A small contrastive image-text model, trained from scratch: 64-pixel images, 6300 steps.
Rows from block 2 of the text encoder of a small contrastive image-text model, named by matrix and row number. Rows with one number belong to one neuron. Each number is 500 + 40 x the weight over its row's rms, rounded and kept within 0 to 999. All counts start at 0. Numbers have three digits each.
Before each neuron's rows are labels from the 100 texts, of 14976, where the neuron reaches its highest value: "fires on" is the input token at the peak. Only what is clearly more common there than usual is listed. The data: photos with spoken descriptions (Open Images, Localized Narratives).
# fc1: MLP up (text_encoder.blocks.2.mlp.fc1.weight, 1152x192), inputs 48-95
# fc2: MLP down (text_encoder.blocks.2.mlp.fc2.weight, 192x1152, transposed), outputs 48-95

fires on: "n"; "v"; "y"
fc1.750:509548499450525542611570520572579493508469552415486473460526543426533525408487481515510571487510457499473474496520484476536446448478476581532479
fc2.750:443541471514451524547478602525523449465560512515486529476480495505453441526490516473562605457559501482465528435506426542497472507484456577495503

fires on: "l"; "a"; "f"; "g"
fc1.203:448530417506518526548520539564524501525479588479502489540475511532406439424527514504534467420510553568500496489562461473505455479565455545473568
fc2.203:561532466530504503517485509475534541544417450471525462536486540557488520474489603523480489530480496531528464515535517486495502518506550500471485

fires on: "a"; "p"; "t"; "d"
fc1.371:457511490560526534483512483499532455505420447528501561468398511465472482474458444458502481503524482538436563412547473600500492524489583533394567
fc2.371:585544495477498514516482527544574502540507517432466439510507482467520526535563514596442435536500489489565489487512486466546510452500531483541476

fires on: "n"; "a"
fc1.19:505457492515529521496483449452468540557516458511507421542571457456467533514499480533492447476464520523537474521483463549501538518523567478499488
fc2.19:564465549501461492469533460500506586501477511471531480440519463527521518582512498494529505446498487414561447608442508559449475500501477442468510

fires on: "t"; "w"
fc1.301:547479510536481566456538512458519554524440408496448471487420562552513457475509459529542486493542499524494453448448482454494460507473486461535501
fc2.301:567444444504457563600433539483490499546511506516454535427540509513514507514421466501440492452486533455509475453563506466557511557475445479469551

fires on: "l"; "u"; "m"; "i"
fc1.149:501466443482500524485501471460490434488522452514490537516508566493575418548529574455439456488546549585509490468414565587546482501459505474415520
fc2.149:494505471408519496535519554553519443501486509559512501559416473462497479456449511502464537498499553551521481495588528500562507539463520571534531

fires on: "n"; "a"
fc1.302:485498526554448468483475475445490507551595603558406469465458500540524555495437501434531535530510491604534538481496458485529594512432513513526497
fc2.302:472465503544441509508513591463450530493515423515451585528533469538474475546493551465499490465536482573552483503564444519513540523505496455487439

fires on: "o"; "m"
fc1.646:386435440483566478453455518474515524554483509563497546493446506507488495492504519532566534524455510475549495475494481456482543473523486467556558
fc2.646:531505509486542522494475529555498541477535495454540444482503532534472563489532449518476415442505480495477525534496521492481459545466470486444409

fires on: "t"; "a"; "o"; "u"
fc1.678:534520557479463524449465493434469544533521531515542471503401475517519494469532534449541475504537480527410480466601501497540425487506487523481480
fc2.678:546521475482516481529481496532466447457565493464500526484520511458488493533423465540516515461468445500467446524407497490521526509505446507485527

fires on: "t"; "l"; "y"
fc1.443:507504466546411482534512453534505490473441435496524480508550486457455517506421430467557510554477475503444512560456450538495502470530433534456478
fc2.443:476496402514556480490553508568433522445494531482459506506549493506491473491496515445505477508458458432421437525540508484502537474447491518460486

fires on: "p"; "a"; "t"
fc1.515:500483528558510503536508534477460482486460496569501543531452453475510557588525451525522493518538458483488510468550500506472479453483508437541541
fc2.515:556445469498534532514554517512557443511510469500566487549531448482511480551521469549469520569576472465518514511499489544503426460528491498553496

fires on: "l"; "k"; "r"; "o"
fc1.245:460548541526516605455539459473448459486514419544535499501505501537448476536483465501491440535525543472453496428524521540476492473465540501453431
fc2.245:454462433481489459543499491558477497524497526506534500457401542453606557553516554528513484461488532595463499534460436478550524548482496420496563

fires on: "t"; "a"
fc1.556:475462559474556436584481430496500530491483447453530448547555527515489503523491555480467475474543494493510500484519524526431477496486498551594488
fc2.556:543512479543474517596462493465444468570528383434458511456544503557512579528435461527475479455478517453568450487499491543525486480484537517508447

fires on: "l"; "o"; "r"
fc1.312:442527564557483477529495471495465453496492500521382591523416490489488549512449442478575453499438476451460495466599521509429481541523545503481503
fc2.312:514553477546489550530548461503517519509493496504508496480518503441540545575512546517485517525539557523476398528503405471518542465524494445478463

fires on: "a"; "o"; "p"; "l"
fc1.637:433477526486510503462482510436425545395463460516554487552497493463466535468445501496475495498451456502470527512546553468491535528486505413501491
fc2.637:478568455436547460534492487445421473517478516493429488508461575460524465525528584503437523509513470514509543483579560392525573455546436539480513

fires on: "n"; "o"; "s"
fc1.37:408530487444507522468484554492499493559493541497521492517503521519473451516532459514577477490573485447499522459550493513481595524456481546529507
fc2.37:468482478478508530481523494526472519515511487374515429464497475488474509520473496375491537534502526439444517454479458473552523467507492557476480

fires on: "p"; "t"; "o"; "u"
fc1.744:486496504522430556519487567440512556382432484573546503527526458498579566514513486553464471464528481478479430469499468498487510514499500527488514
fc2.744:508489461489490512495548529482488468481495532515511526467501461502533552447477520518448494525549451516574430508472522539516576488571466498521476

fires on: "l"; "a"; "r"
fc1.418:517532500473528595478512407480525531501403428500467510498495511439501573480529457462537419457476523418533525467492503442612501485484469542542529
fc2.418:464533481521573442507576629500509444460504535520593443499478527552431529523526534556568494542549486560482486517469498454504569490524482511425418

fires on: "a"; "r"; "u"
fc1.511:502424515562485474428481492502500414553502496438471474463428525445573476498487512442456513516445547465496507462513488538523523473471575482500513
fc2.511:535487488471413531449478483506465561516567536561454575512518554463505503489430492443556494597509498472438525494460496515543394529549525459493492

fires on: "o"; "i"; "w"; "m"
fc1.495:564473487499506470479478385480467516519514429545503516510475465418507444477508532465586442482556493494464519440510477479508549478580496450506542
fc2.495:509445484468477545495528541538540492461572475452466503539462563543587470485492510494516531542471471499500513528509490610516518532529543494496470