A small contrastive image-text model, trained from scratch.
Training: muon at rate 0.0032, batches of 128.
Rows from block 2 of the text encoder of a small contrastive image-text model, named by matrix and row number. Rows with one number belong to one neuron. Each number is 128 + 32 x the weight over its row's rms, rounded and kept within 0 to 255. All counts start at 0. Numbers have three digits each.
After each neuron's rows are labels from the 100 texts, of 14976, where the neuron reaches its highest value: "tokens" is the input token at the peak. Only what is clearly more common there than usual is listed. The data: photos with spoken descriptions (Open Images, Localized Narratives). In brackets: how many of the 100.
# fc1: MLP up (text_encoder.blocks.2.mlp.fc1.weight, 1152x192), inputs 144-191
# fc2: MLP down (text_encoder.blocks.2.mlp.fc2.weight, 192x1152, transposed), outputs 144-191

fc1.466:083172146123078110140152099140170145037129122132174141083152177131182155115156096138105125065156119160126158127062112115142079155072087121138113
fc2.466:101104165151106115153115074171089115102129084153142149162168090105132142129112172085124111153153111089133154134126108136087179139138117121129104
tokens: "d" (29); "r" (24); "i" (20); "u" (13)

fc1.650:160120143114088132180173091086104162077138101125146068126112186165141166163159119138145156148122089086058154115062101218128158166166142103057132
fc2.650:130169119121165178119174109151121136109153132104185084113192138101114146175140094112129118177134120055025137115075105170143132152075112102072114
tokens: "p" (49); "e" (25); "o" (10)

fc1.610:143123096135129174096149195168132164215140085099143100094088077071138112088117155163112149106086105068148151105093116099111144148172098128125104
fc2.610:107157129120119092109104141112156122064116126134096128116137063125169106097070082153180143180141121117145085122144186131105120193145080159193093
tokens: "m" (90)

fc1.200:145164080140084118137145124116119095156126111116069073136149125144168141124089132104155141091117132201114204142108133120110100080108088165134130
fc2.200:072124133144156145155142100187124141137153111135131152089102134148160121136123148188137107083157143169157115103133118100099170154122114078139138
tokens: "u" (65)

fc1.79:131176094143071090130126148112183151116165084093168157144056147089157150133146125127080147174146112174125106107081129171189195185164135126093198
fc2.79:121114154140139101109117096131159154117160099141139093149134134180132148142132181148078151132163170198070086134150160133096149177064148132119176
tokens: "t" (29); "o" (20); "k" (12); "x" (11)

fc1.183:196119073091103096166135134089182126083159072101151115161136136133176163096124198154124095148134111164159151178064151160064200108074125118157118
fc2.183:159111175133063166104096150113107125142124145161129099181143151140162156133152093161187141156124149160137110138185110092096109202125136113085113
tokens: "p" (40); "a" (14); "g" (13); "k" (10)

fc1.71:147085110065088109117086133136096155160063113067118166066119136102125157102220194144131109144072163136142108101087149078138145176105149142098100
fc2.71:167063108109095122055104174087102136133097128101115166109129121135132188077109121120176115127128154129143135125098109125103157175133106211150143
tokens: "m" (76); "a" (23)

fc1.729:110089109073063132104128151126133171126173051092181176122136089114129067116113183153139168085139112106187121099135199151133187075135117135141098
fc2.729:163152168091161107121130128154106105076154175157167105131115155137120123145139089124178060127113147108128157121095121075169098099116138098169053
tokens: "f" (49); "r" (26); "g" (8)

fc1.314:125118216157112115156114097122171140110100161121092135138085132199140149136164123101103036076116166183142075136103153135143130160193133098080140
fc2.314:144137178133095130098104121112110084055141203131135082133076127162117129114155132110146127144099098125148139126074189080139188147130111126141144
tokens: " " (98)

fc1.762:097163079122148136095070083073119136102133072167091167091136155107105143132065128198139137186106143148117137096196139133125155124118125122084145
fc2.762:196115129132157166144159093095114115149115153081157185112106115153099163064125128058163193109156131116190137102131153121161143143102111143074077
tokens: "o" (39); "g" (18); "d" (16); "u" (10)

fc1.297:118166105046120145078152156146161043119098102160116150138114123151107143147127132125146136123111126122138074179101140158115106092167147094097140
fc2.297:116100087150098117122138106119067108119165135125148086066167085131112129164140139139088171107171081098172174090094168152158147179119173175148111
tokens: "k" (83); "y" (9)

fc1.565:149183105055093133183139117152124105144097190049133131112085098130169155156133101120076137165177077159134131197153144104152142072111149115083124
fc2.565:134088126121123110163136110107131142071131124126150065121110103115140132113147090098123131142122174181127141113167120123192111109123147157073133
tokens: "y" (98)

fc1.604:060106097110105167213131149134082112129165091093100094139128163124084090120151177142132176116065124063090165142076120180141206137090140127092124
fc2.604:122128110134137141108198153121082075086153103163104115115143105126092081151120113081100144141125162166128088148141104169127140137140124184141122
tokens: "a" (44); "g" (18)

fc1.256:121131141114122127161153145169059089106094093103158184111105102155137149151149089124154114091189142102153084150100154114132088169082137111148125
fc2.256:138178145151113118115140107133109093140161107076126110138129083104142132123137163129071148094154082170138203122118125076111143113136145161154122
tokens: " " (97)

fc1.691:158145108128127199184121098126131152147142126132138149138119105092147132165115125186159106107183130121039091153057191113103115148115102134128098
fc2.691:166148140074129110121116137163104103120163098124121209173125091129173106094161182128164080125140204148157122185093166101039111130115136128173095
tokens: "k" (26); "l" (18); "c" (17); "i" (16)

fc1.349:193105108090129148142146162109156147127128183141155117129160102183166183110101114121096087175124159101099136160071120111175065096170123102134132
fc2.349:121148106176159170124118151150129077129089069068132129146092143136159185125052085118132091154136145056141167132137074102140130097097076181125158
tokens: "b" (69); "a" (19)

fc1.536:128093139146135141070167066110086184152162123166136165189138114087126171159163122176113145146086125178109165176143157097099138170111114112141167
fc2.536:059120082125062091216087143162125144202128125084126110114178130159166150134109151177128079166130073118156153091127127083125113072117176146102083
tokens: "g" (36); "o" (32); "w" (9)

fc1.224:189119115086091197165112100140087046075120147103143137107102197146154125150137155073123075086132132124151095149178121177122135123179130124070082
fc2.224:107128113090125114139160144083144135119157109172143120159112115147106208087154121153150082134118139131174131159109129055146086127113173025132121
tokens: "i" (29); "y" (26); "r" (20); "o" (12)

fc1.63:095155146099124155104167131056105074124139165163083124087093141141124177150153148126132152189126216178190099117140156093145148123101089121132091
fc2.63:115133151090097093095137156164163176130132136169102132136093127178102134129128125111108115057082080106116110114092127103077114107207097127140146
tokens: "i" (58); " " (40)

fc1.279:102135160135106178116167141049142155148191111140050118133137126158129127141083151145170043149074082154193084114124120099146121108119179154152130
fc2.279:144088184146124133140188152131126113125118190092124116074141116163093173124138072122196083142130125109121163178111104162101111056153113146072129
tokens: "w" (89)

fc1.324:147146078113099120105122084134140108111170087146144114136138118165083140145129149175105093115099153073101119139151159140188132090102100139149135
fc2.324:127156089112092104125103181096118108106140185137139071195084093083156113141140119090149120120181155096100129101101125128182165108132181114131092
tokens: "e" (83)

fc1.751:142114090170219135125107032136097152211118141166191152133084114134103166143138174137129038155093116146123123141105123144149121113114194124160124
fc2.751:194121089134183165132147159132106139146069126110102061168110053120084153115174125125111127138121104109091116136102128114077150161150131153078058
tokens: "r" (100)

fc1.30:101075083132121149132125119095090171156102142139120096115131174137145121094192158165078141113098171090115128167117107126158079171101116153146110
fc2.30:110199142147116115087130149181169144097180123159127076102068129109080134149111143099126103130125140171070187074092091079166152152141157122122135
tokens: "w" (38); "s" (17); "p" (11); "m" (7)

fc1.28:152119098089133124097080148133073115239159106157131157108155130099170121128147148136153095131086105101112105063109164130126178151156106098160105
fc2.28:124153121093170172100138153095092122125095110173150156084169088099168163144133132118127145160093126137145048156103085126122129152120103161168100
tokens: "m" (40); "a" (39); "w" (7)

fc1.142:097098133117107165121158133140157118105176163145137193156105170094100127146143114145155087192130093122121136112127140097131148090142164156174125
fc2.142:099085155150103143142109131071107112119195094162148118136103111129060081135092119136158115202154060151154111150163170144128117123212150088175156
tokens: "s" (50); "n" (17)

fc1.122:131170133096086115163183148099111052139101150101120128116110085118182155154112140112105222130144061104150114148086174115120166140137167110086135
fc2.122:150114126141112122157161199084151116114130133137099106137145195197150112160081097110133211104123201135154098080136168154164097132128113186069101
tokens: "a" (67); "r" (23); "g" (8)

fc1.474:183135178116154079103150140117122111162078135126145162154204119124111100113107099157108130121147110164064190134101156130083112107109122150140099
fc2.474:131138092086165093149188148141158119109146112156123159102166134115099088076133125149110127117157058157115175122166118151153168119109144122101119
tokens: "y" (82); "r" (13)

fc1.519:132139132114094125152151131119100136124017101160108162113098160092137132171118147156149121183122159167127091159148156164154104146108118170154204
fc2.519:113123138126151116104068162125089083162120161137129102154154123119095087094127159140137098148181119089153122073173143127101072123070145129136148
tokens: "k" (81); "r" (14)

fc1.644:078119122143110158115121084131124124080169151131124144118077147084092122174196222086057082147115192136145148094100140143102139143157180109104149
fc2.644:121137183099132111159138170104155152123149134132128137137090108100093083139065111086108122087128088151153146094074106073130140134177129082138180
tokens: "t" (54); "a" (24)

fc1.373:102156136148096103118078102154125141163092117109079179164154164134123119135031108114106102157140128082065132173107126118084160142129111121123168
fc2.373:109176098163107124104138080103109078139089179098123117112114130125151152082115160084178106129116155096134172112145155106076158175106105157108150
tokens: "s" (70); "d" (10)

fc1.169:133122084109192101143181066112151088110126118126126127112132114108115176073166123063083163101205146089116175120116170174127152159155086121163076
fc2.169:153122159135130136092117149099158145140180073065165112085128088163142139104113153147156110072116166136136090120085138101202096171119163084146165
tokens: "h" (34); "e" (24); "c" (13)

fc1.583:051122125107100132165204161103148128106101140101135089095146094073131123143136130097126139147145125118154179213140089148097094130116156144073079
fc2.583:167132136172135166187144125166123171118065164121142113117216131193143081106140107140108111157132131129027133151198100145139094106174187057137132
tokens: "w" (70); "o" (17)

fc1.318:124079133144074118173129115140127206115154180093143113208138161131086090109081134080143115064113085089033099114062108149164136158133105097088088
fc2.318:119094094154140147116125149121052123154040127132162118125130119110121157162066162123121143152085044132142157154122129213104053206129175108175121
tokens: "b" (32); "r" (16)

fc1.564:134174079095110155086122085149122101130103067117146154128109139089176095085153125122149098091149125088159135117104171067146166117133232082105119
fc2.564:039142115169131089160161138148133049123122085129173153073080143165118158167102117087172149125098103104119118111115161123137056143131164112106151
tokens: "f" (48); "o" (30)

fc1.74:145122164128149097151127140192073130133163158069137171169121144095089179128121155152189120192173159155176162114186128135137161194128130141099114
fc2.74:163161157152166150080079113144101142164210075063120200051133135133102133086108111124080123141173128114169188130109170165163123166104113105138142
tokens: "o" (97)

fc1.364:156123105149126130119183105097097102164158125103123197138149126137120098161138127146098129133117054066138145119147161149135123111065118153076149
fc2.364:117101119168180152124118074099143204174190065160142121142116170148149105096127132160140125150092178086069148149110207130093182077106097093105149
tokens: "m" (44); "t" (34); "o" (15)

fc1.625:144100130136107159155098097097163186076126185134096181115155104157122145113101100108093124125083120126169125160144156123156107121120091155126087
fc2.625:165112114125127147132147110193167129119122083131117141041139115137098161127120133102070156120089140110128123144101078159114137144091125166130070
tokens: "b" (73); "a" (26)

fc1.210:077182108148130140077113132106137125156159134093167105156144127124105130058120117153120174179117137099125169125105097116107138142096077165122072
fc2.210:029194151163126110137121104207117124149101077179147074149122140121151125117107091120081105126081134128081085180111198123104131133117106133125125
tokens: "l" (93)

fc1.143:135134078117147165151114088176139065096176092148160153104079132182120101178109142145074084118133111125103118124122106124097136135111147175123207
fc2.143:074100156114126105109135150079085207106083124076130175090143182074146155098165103091123163123129179155114151134147156101144115084134089088122076
tokens: "t" (64); "a" (35)

fc1.414:166132156104138106124119111067061149113157142193085125129143165148160204153096116136138141092075129117153107151105160123127115108067122104173148
fc2.414:079123098051081182146178115138155119186167097092171125156093128167155078066145166101152072076172067148165124077069060121151178162100130132091085
tokens: "t" (41); "p" (23); "l" (18); "q" (9)

fc1.125:154134121123135104128131143117095145126179122195174077125144188142142141150095111128104122095092113078113119181136117097098117055110140108108154
fc2.125:116198090096104129094141096153138129181066173119161126113090086121106117096121159178151139147133139171177140116094117163129136188112119154144053
tokens: "t" (75)

fc1.543:069110136172147080215115098106170106149122135146157152154145104077104104052105080134118150108116147066148170095127109072140159128084156119059124
fc2.543:122143122155118112100129174127139084069118104160136144153223193122126177111107137102182074116121134153123099122178109151070043094164113173079157
tokens: "f" (51); "s" (29); "t" (14)

fc1.98:145103124159128185094083045105125097142174104126150132159163160091097139141134103228108139163123113173065166154140144118141119127158098121097136
fc2.98:166152182151166084107110143135144102131065172049136147091037128142150186132132165120088094199128119132109125140115131083106188171094162102071102
tokens: "g" (52); "o" (48)

fc1.209:118154150117172109135126171115108187170125105170113114081113122114095101122142140156078156145185152106139073148074114125121134123129134133085117
fc2.209:151160140097152088213207081109127104138124142128137102085090135086116142138184138186086153163118104201152117094081127134151118094106116138104129
tokens: "y" (100)

fc1.758:118158105105106205068129179053161126122142134190080051093092135145129155100140135196086155169117088119147111141152113157042079161117137115133113
fc2.758:092103131139123151114202140159138122150119146084117089128171107157138091155128109123156110125150167099144148116122142206124165126189118144122047
tokens: "t" (87)

fc1.492:110122093102192099127110097129103180221107096150132112190042140068108212128144131141112096157138117129111106101090130078101130124113111149143059
fc2.492:174122108157171144134102123138083209179108095112160077079112084068155168135163084132107128076137082128128125109106168093099193111142136156087056
tokens: "e" (100)

fc1.255:112074123108131111105109094107091144106137154118077144114130126116149154148177140142139160109091179120116090171157190127104077128079202161101168
fc2.255:126127129146157191147251148155091097089071172153094178140097110118128099137066119120136073146089118090116117121084154120087119108155124146087093
tokens: "r" (38); "t" (31); "l" (14); "o" (13)

fc1.366:103110131173120126131096111121136142147120099064152157152105041143055178095150155161120148103118157051036189160080134098109129143120155142128110
fc2.366:117139120129160121080100147143100152125084178167145054139117118147142147142099153114123092093096126090095094128128073168137141104078162255120157
tokens: "b" (72); "l" (13)

fc1.740:110152086095137086191167122169163104112115145134077067149106166121122071120156079185137147111107092140180099122158115128126080126137132105169115
fc2.740:086113120130153084115120141135203190066116140180135076087171142155090132138162129131101133168170154196055186105134122105128144052113120081110146
tokens: "g" (39); "m" (35); "a" (17)

fc1.96:120122153096147108135106089051078161115166122144151104116196130128124101086229156152113149089098128115150128121135171104149195113139150115183138
fc2.96:097171123120065108131125133110125173187127131107086191180155120147069133172157103083095089098095123209106150187150094088169136081123132100160105
tokens: "l" (36); "f" (12); "u" (12); "g" (10)

fc1.696:150093090075174132116141167103151170177148116134173135123156178112179123136171157135162128167125195098126143105129116084130130153118128086072152
fc2.696:112137132134103097120067098127188133149122124165159180106124168114122171074164151098122105110093122101112144081027070137128135192162193119114163
tokens: "u" (58); "l" (41)

fc1.506:108181111157091130120157146137107139122094095091160145104150186106077092126108122133152194142156119191120132107149109175138167128148124142115216
fc2.506:111138094212109168056139153119117118154097136126128127103201109101109112136135137140072135117122150138140134172144161179138164099089100078144188
tokens: "k" (47); "r" (44)

fc1.333:139110192107142071193112098073108139106069147084147158129116108093184126093097128159110120091104090143139152122190133103100114156096112140128138
fc2.333:094133136084134109145160206097096114107154114186102138101183103085132147138116117180124133103106091191088165094136119142052115139142101138131155
tokens: "f" (64); "l" (24)

fc1.85:115142166143024087071134131111160147161111163123126107117165181139119134125081137080118159098100127107169152131155092167137123100069132126088098
fc2.85:117059158105179125097052212127167100113135181125119084125129112065124135156092126107120095124146121131097129165185068121118042150147114135167138
tokens: "e" (100)

fc1.494:126154182124178099114132121137121116152068123150125127064072194108163140093095113172141178100148111172106077120177105114152140130096126110137114
fc2.494:118116133146114141146107104156099096090206138139051145160180150115130157163146135080097144160134149064131125090199151125154123089166094107092080
tokens: "n" (39); "i" (24); "o" (14)

fc1.742:189118102149132098138183165129129118165139222127072158118074136120141103101193158115126122153096174145105124084072159111146121151181148131148134
fc2.742:112137214139078079063118141140158124131156145076154154113071170145123138168137126116110074150144124169165095146037178100161202161176071112122116
tokens: " " (100)

fc1.212:131095106072079125164128107145142078176104090119166214089135151134167133059132190120149113129153121117071129141102178158088158171184133070175118
fc2.212:171091156205088104119149126064129139170142057165098178069101105148149155096112099145142081158064146179132097177163158101105122171115124128111097
tokens: "i" (26); "b" (21); "a" (20); "l" (16)

fc1.482:127157169102075114099124130126164112119142173106110194177152157088135117114106113118121143129118120081055206111106163169138122202172131094161106
fc2.482:135176167166165093110184135136139142156076169123098135109131106078134129153114105129091130136098117106073196100113146168114148160119127129099085
tokens: "g" (48); "r" (30); "i" (21)

fc1.448:146096071164211157146098067121104163169078137111130129131104100100122131161163094131154122121186125146091086130101153143123137143141157186100109
fc2.448:091095077097103126170119194181115156183060062121101121131118142086163146125157115111143094094122088154191127126149209089143105127192135072176128
tokens: "e" (69); "r" (31)

fc1.348:114089053185126100136135168155157138155173135153111151132082133093064103119125165168117119119140037123181124118151146139132149095093089120111179
fc2.348:069106062174161116119071149166180089163084186145076090147113077183102101080116139141100132173159097092117136093092160176105092136177153111153127
tokens: "i" (37); "s" (22); "r" (16); "b" (7)

fc1.701:160160065195061088163165096153091107183126103096136141146122134095135096129161140146104102100083141144120101137123132142115147162083213138133137
fc2.701:224166080127104094168169065147173127096116126149083146135182128110109183151134077116173153142156114215150101144134111151084155163119111096149096
tokens: "k" (44); "o" (40)

fc1.327:133112142114075150134156112156139182107104131199078136146052161175116148134149088157138114164176108093110080170104098073135136143097093120131135
fc2.327:102123134115107115052144138107163089114145119126123114210164135079124157102138109199129126126167166097101109097100119137098093117127152164161124
tokens: "n" (48); "i" (26); "k" (25)

fc1.767:164108156142105161048107175132109149174107135132137089127093152194141096104130164108113158124127084094152194118132162114097112178173112152094112
fc2.767:082166125077114093095066166107124170108119111146085126097084113114180141111105092137120144172164065097151141145108130123081064168126132148171137
tokens: "m" (86)

fc1.118:129122142107132151142109074127048107093128127095149108162190155124149146116121139185149125081112117127102155164149146123113119157145106094172190
fc2.118:147102103095106100154117129165119128133154175151074132153131109108143168155155205143083152112080135125135174170120130087158116125162134089151112
tokens: "n" (95)

fc1.434:141113102131092157110131114153189179179140112149111171105065116135100108120117143123107160109097079115145190102147163132125113122139129137132106
fc2.434:149129138084164093106110202090148163132132129137093093074148115095205145175103160171115132142175108166140111057097114139060118127138109088166163
tokens: "o" (52); "l" (14); "m" (12); "d" (12)

fc1.682:047167108142117108142086102090193160173077209138106115128175145162135144099128098124073093177134129090189112153127149085097073180139131160111110
fc2.682:131134125137106173123118204159109230100106192119069125112112145142121133155165136111166097110123111139144129119133093103169149172144101139128085
tokens: "b" (48); "a" (26); "p" (10); "l" (7)

fc1.58:126137164101091104100151144107134132141180092155121167107115079154135141114100149126065124101082151115125141114106183154113123101107152135141100
fc2.58:095103104141173123127116107168131114180103128107096095128097124207151124084115156144146138116151026112165156140084144141128134092161139169111121
tokens: "e" (26); "t" (22)

fc1.599:136145128146140141155151100128179123140100138144160155156153189118131087111173101134120172154158087144123105131156019147115153153181105093110118
fc2.599:075089126112134139164117173114117126144113220180145172173082177042143194165178145100073155083138068105122102119060128165156185072142140140116071
tokens: "i" (50); "r" (21); "u" (13)

fc1.120:205128156114099041173166074103144173152155143182126106128131133160190131116107078115131079100149102112088133146053149093144102101083146098111143
fc2.120:119109087167151138135166113170074106087081123135107079125154163106112106136028171151153102133099136091133101161124083192060141193137155154103166
tokens: "y" (49); "u" (25); "l" (11)

fc1.299:140082130082086170154105112150064170078124132160152129133098194167123129103092100132178120155153114106158129125159099165096182191152129160133121
fc2.299:080093134112185162138193111072175123091174081100159081124180175081085097086186152136167152168116121100146130110074098208115053110134116093099125
tokens: "p" (32); "o" (24); "r" (23)

fc1.566:123098163084094178131168112110096089158097147122098105208120088146144161122128107106151161107084080117104124120099152072146178155131178141165103
fc2.566:144116119095181079205140116121082133143166116120142140164123174175097172058083120115109175156104091112186108116109146143205105089080131115137088
tokens: "g" (48); "i" (36); "a" (15)

fc1.699:126115123101141148129106134125222134106164127163069207147156086133161095111120096100153148141123175094071137138088199178092144085123122121054094
fc2.699:200147138144139182157126049150119132191124070134085172081122111160094164083160103103111130103146092144120080152125170144115172107123153154145143
tokens: "b" (35); "a" (22); "t" (14)

fc1.386:095104127082065165147205149137119092083152134149139145108133154178151140075155160109127127146142156094122086140162079107123153167143117098134084
fc2.386:213135149170138148092108121121138113113161104156137151124121122144081122190125123174134129201111184128160174162165143128149095105129163188145122
tokens: "f" (23); "u" (23); "o" (19)

fc1.568:141133106156097088070131132078116067222196183167137105094116139096145084080113145113117105127110182090178140114120094112160101120145126111126139
fc2.568:146117125102127142135157113118153103093100066159068090113136173106121118193125128171077139117064137150153155104073109078120162158083222095122153
tokens: "v" (58); "h" (11)

fc1.129:079108112098111140171077161118116161174112108113131175163167179152142074133156162097135076111116131081211096137071120127115098091108124070158112
fc2.129:182170180097061134067142099154124175109184110123154125163087041096099127104154167175142083118099075136074151129152166097149117157128152155073087
tokens: "h" (24); "a" (22); "n" (15); "p" (11)

fc1.316:132125176130139130121138133184173136110113104151122137106065163131186090064149127099070048155108197227149159114143146135129155103136124150078097
fc2.316:127140234137109133094133138116117114117143179102112080150094153135134094162109111115078110116164124123133117096104106157127172184127083074181105
tokens: " " (56); "r" (33)

fc1.325:077197171155080159152138145125125133108107087168116074092119105101114126140120113088133148129143098162140142168134147122150103110108194107132138
fc2.325:087154152135167144165171127158192188101057148128098126111212136182102115167125096142115122115142184062047129202153098137177104071112160065122108
tokens: "w" (67); "a" (17)

fc1.559:128081143123110116157101167106096228178126091082080119120125104121150153158130108134156106166132094150152102150134080162131119144108145177118140
fc2.559:129159117134116138147075215136116128117054108180139094095130134113165169113120124109156147169151092192154175033093118124093119097154117095092127
tokens: "e" (78); "r" (14)

fc1.700:144129141093116080097080096059166132136119076111127123157176140155128186209076137134164138151065108080121171085158167100120103115137099106136144
fc2.700:141171106151119079136092107128158093165178098126134110127166099147140121183200086154123108088129163134089150098069152111150111103169092110158110
tokens: "c" (43); "i" (27); "h" (14)

fc1.389:151124053122195162103127057155102099161157152071098105161127165164097113139181122111114119143056128099119151072166105107180095092134139109108132
fc2.389:166147130163114092102119094108073120116102151085060174181168120137091147113115062115089179114157178161112137118145142169123116130140076143141120
tokens: "p" (42); "o" (22); "l" (9)

fc1.520:142139189124119088111150115117147143179125095162130103110106146117085133074187076124094139155128072063109159106139111154128172082113145151095133
fc2.520:181128173120197071156181109153087162115115102129130167175130078127075133119138119131159164178090146092140125081077159072110110079079124140109145
tokens: "p" (62); "d" (14)

fc1.22:127136145144091128206094125171151088139098117133070157151079140138134181167179092180108130154154171163089075136098133142091112112091155138078079
fc2.22:100145087129100131150131096103150101162174117127099120132170091108122115090150145149085136154113057132116147116092165107105105158161134102095149
tokens: "i" (29); "a" (20); "n" (18); "k" (14)

fc1.368:135114178113134193163099100167115152184142078123168148202120180138103168137108133158133148092187078154087121156102190090155143152116089071147119
fc2.368:140155215152115174138100129137118112138125180066137213102116124094154181120113130136117113135139059164113175175108112136106122111107162128174148
tokens: "e" (56); "n" (28); "o" (11)

fc1.407:109084181132087134076089146152087114155040179099152165100134138090103201171152141131093122158135141079114191237093098107135089105054135160132096
fc2.407:083128128178096185154151126071143065121095128070127124143155148126146091114088105093130059187157095125143148153187159121148131127063070191156108
tokens: "o" (65); "l" (15)

fc1.330:191125108151082124089097167141150141158090159144139131091103105134123118159171132114175141105119128113108144111124152125134063104110168121113136
fc2.330:024074101174174113157097143080127174158123186088146118156061108135176170120091101087074171119158196140137148140116128134164052147102111190162097
tokens: "h" (43); "u" (40)

fc1.555:144078188151060120158124143090138118146164158136060099156146121161101192076160140133113122145116106139154088126078154106147185139078136080137118
fc2.555:222092162083189110142160156138154121096135124131106137124087109139116168133149108076109124164085137160158121170119148188143115130097161110120179
tokens: "d" (73); "g" (9)

fc1.87:171113146165123161158179165135143092151125139123153141101090129148130168118134120109150127103116160162131053129092156108132138142081136091123149
fc2.87:129103119083079176057135129141149124106142156140073145144121060134103105131113100144121143162049121165094105135174128140092133154091077097116174
tokens: "i" (41); "o" (17); "l" (15)

fc1.533:139167117135141131081084135150117202114133115125141125124124083185177164120136125156125165135078089138125070118074142190168155179162139089120111
fc2.533:090188166113116106066155142141114105128101120150135156154193125146123147068086155129173089125097180167150134176176160162141132207094119120204137
tokens: "m" (33); "a" (30); "i" (27)

fc1.166:134094116100096159149114136096068188151159077127132135127132123138116153103151126162140158182102156125068143105057078164136198184145118049113160
fc2.166:095085122102168146075114146102108091117137105134119084116193138121127135122128134129138124191124123078101105125078101151161110177167103126149149
tokens: "o" (70); "p" (13)

fc1.723:133115086123091135132095133101075100117181147116072118130115133135129133130057111147091150118112094144117138151115123156096117107163155113142161
fc2.723:116183095146157137175164095193115103116113108150130156132125095116165151139149205154142130140156125157142134070116154087165120129109129121123090
tokens: "m" (24); "i" (22); "r" (20); "d" (11)

fc1.707:119153142178124104196132124177153162131127147138116165105099153120107112146150098133155196127142144068168157078137124140127159160105165092113180
fc2.707:203096143170140149131131155111088165133065146092165138086205147109123165134159132140153173164137125116110167108143118056133151171130108118110109
tokens: "b" (31); "i" (27); "a" (18); "p" (11)

fc1.572:151096145159168157141167096176194130127096125103107119162190111189107086204169198150079171147115144165117153159136176119070129082169140114091130
fc2.572:153089141125179132138146097138101159116132139098104115117162117163175131127199143179114080154160069121111169177083112071073167096124130128069171
tokens: "w" (70); "g" (7)

fc1.185:151096106136140138141120169081103163115105116132127135151120090129153108144114068087094091139183046166114186181141117129147155094131186102122071
fc2.185:157048144114161065136165129133115181119103152044165108103165113134133161145120112177075151118113110120079131131089101145129123172167145121145155
tokens: "w" (45); "t" (28); "y" (24)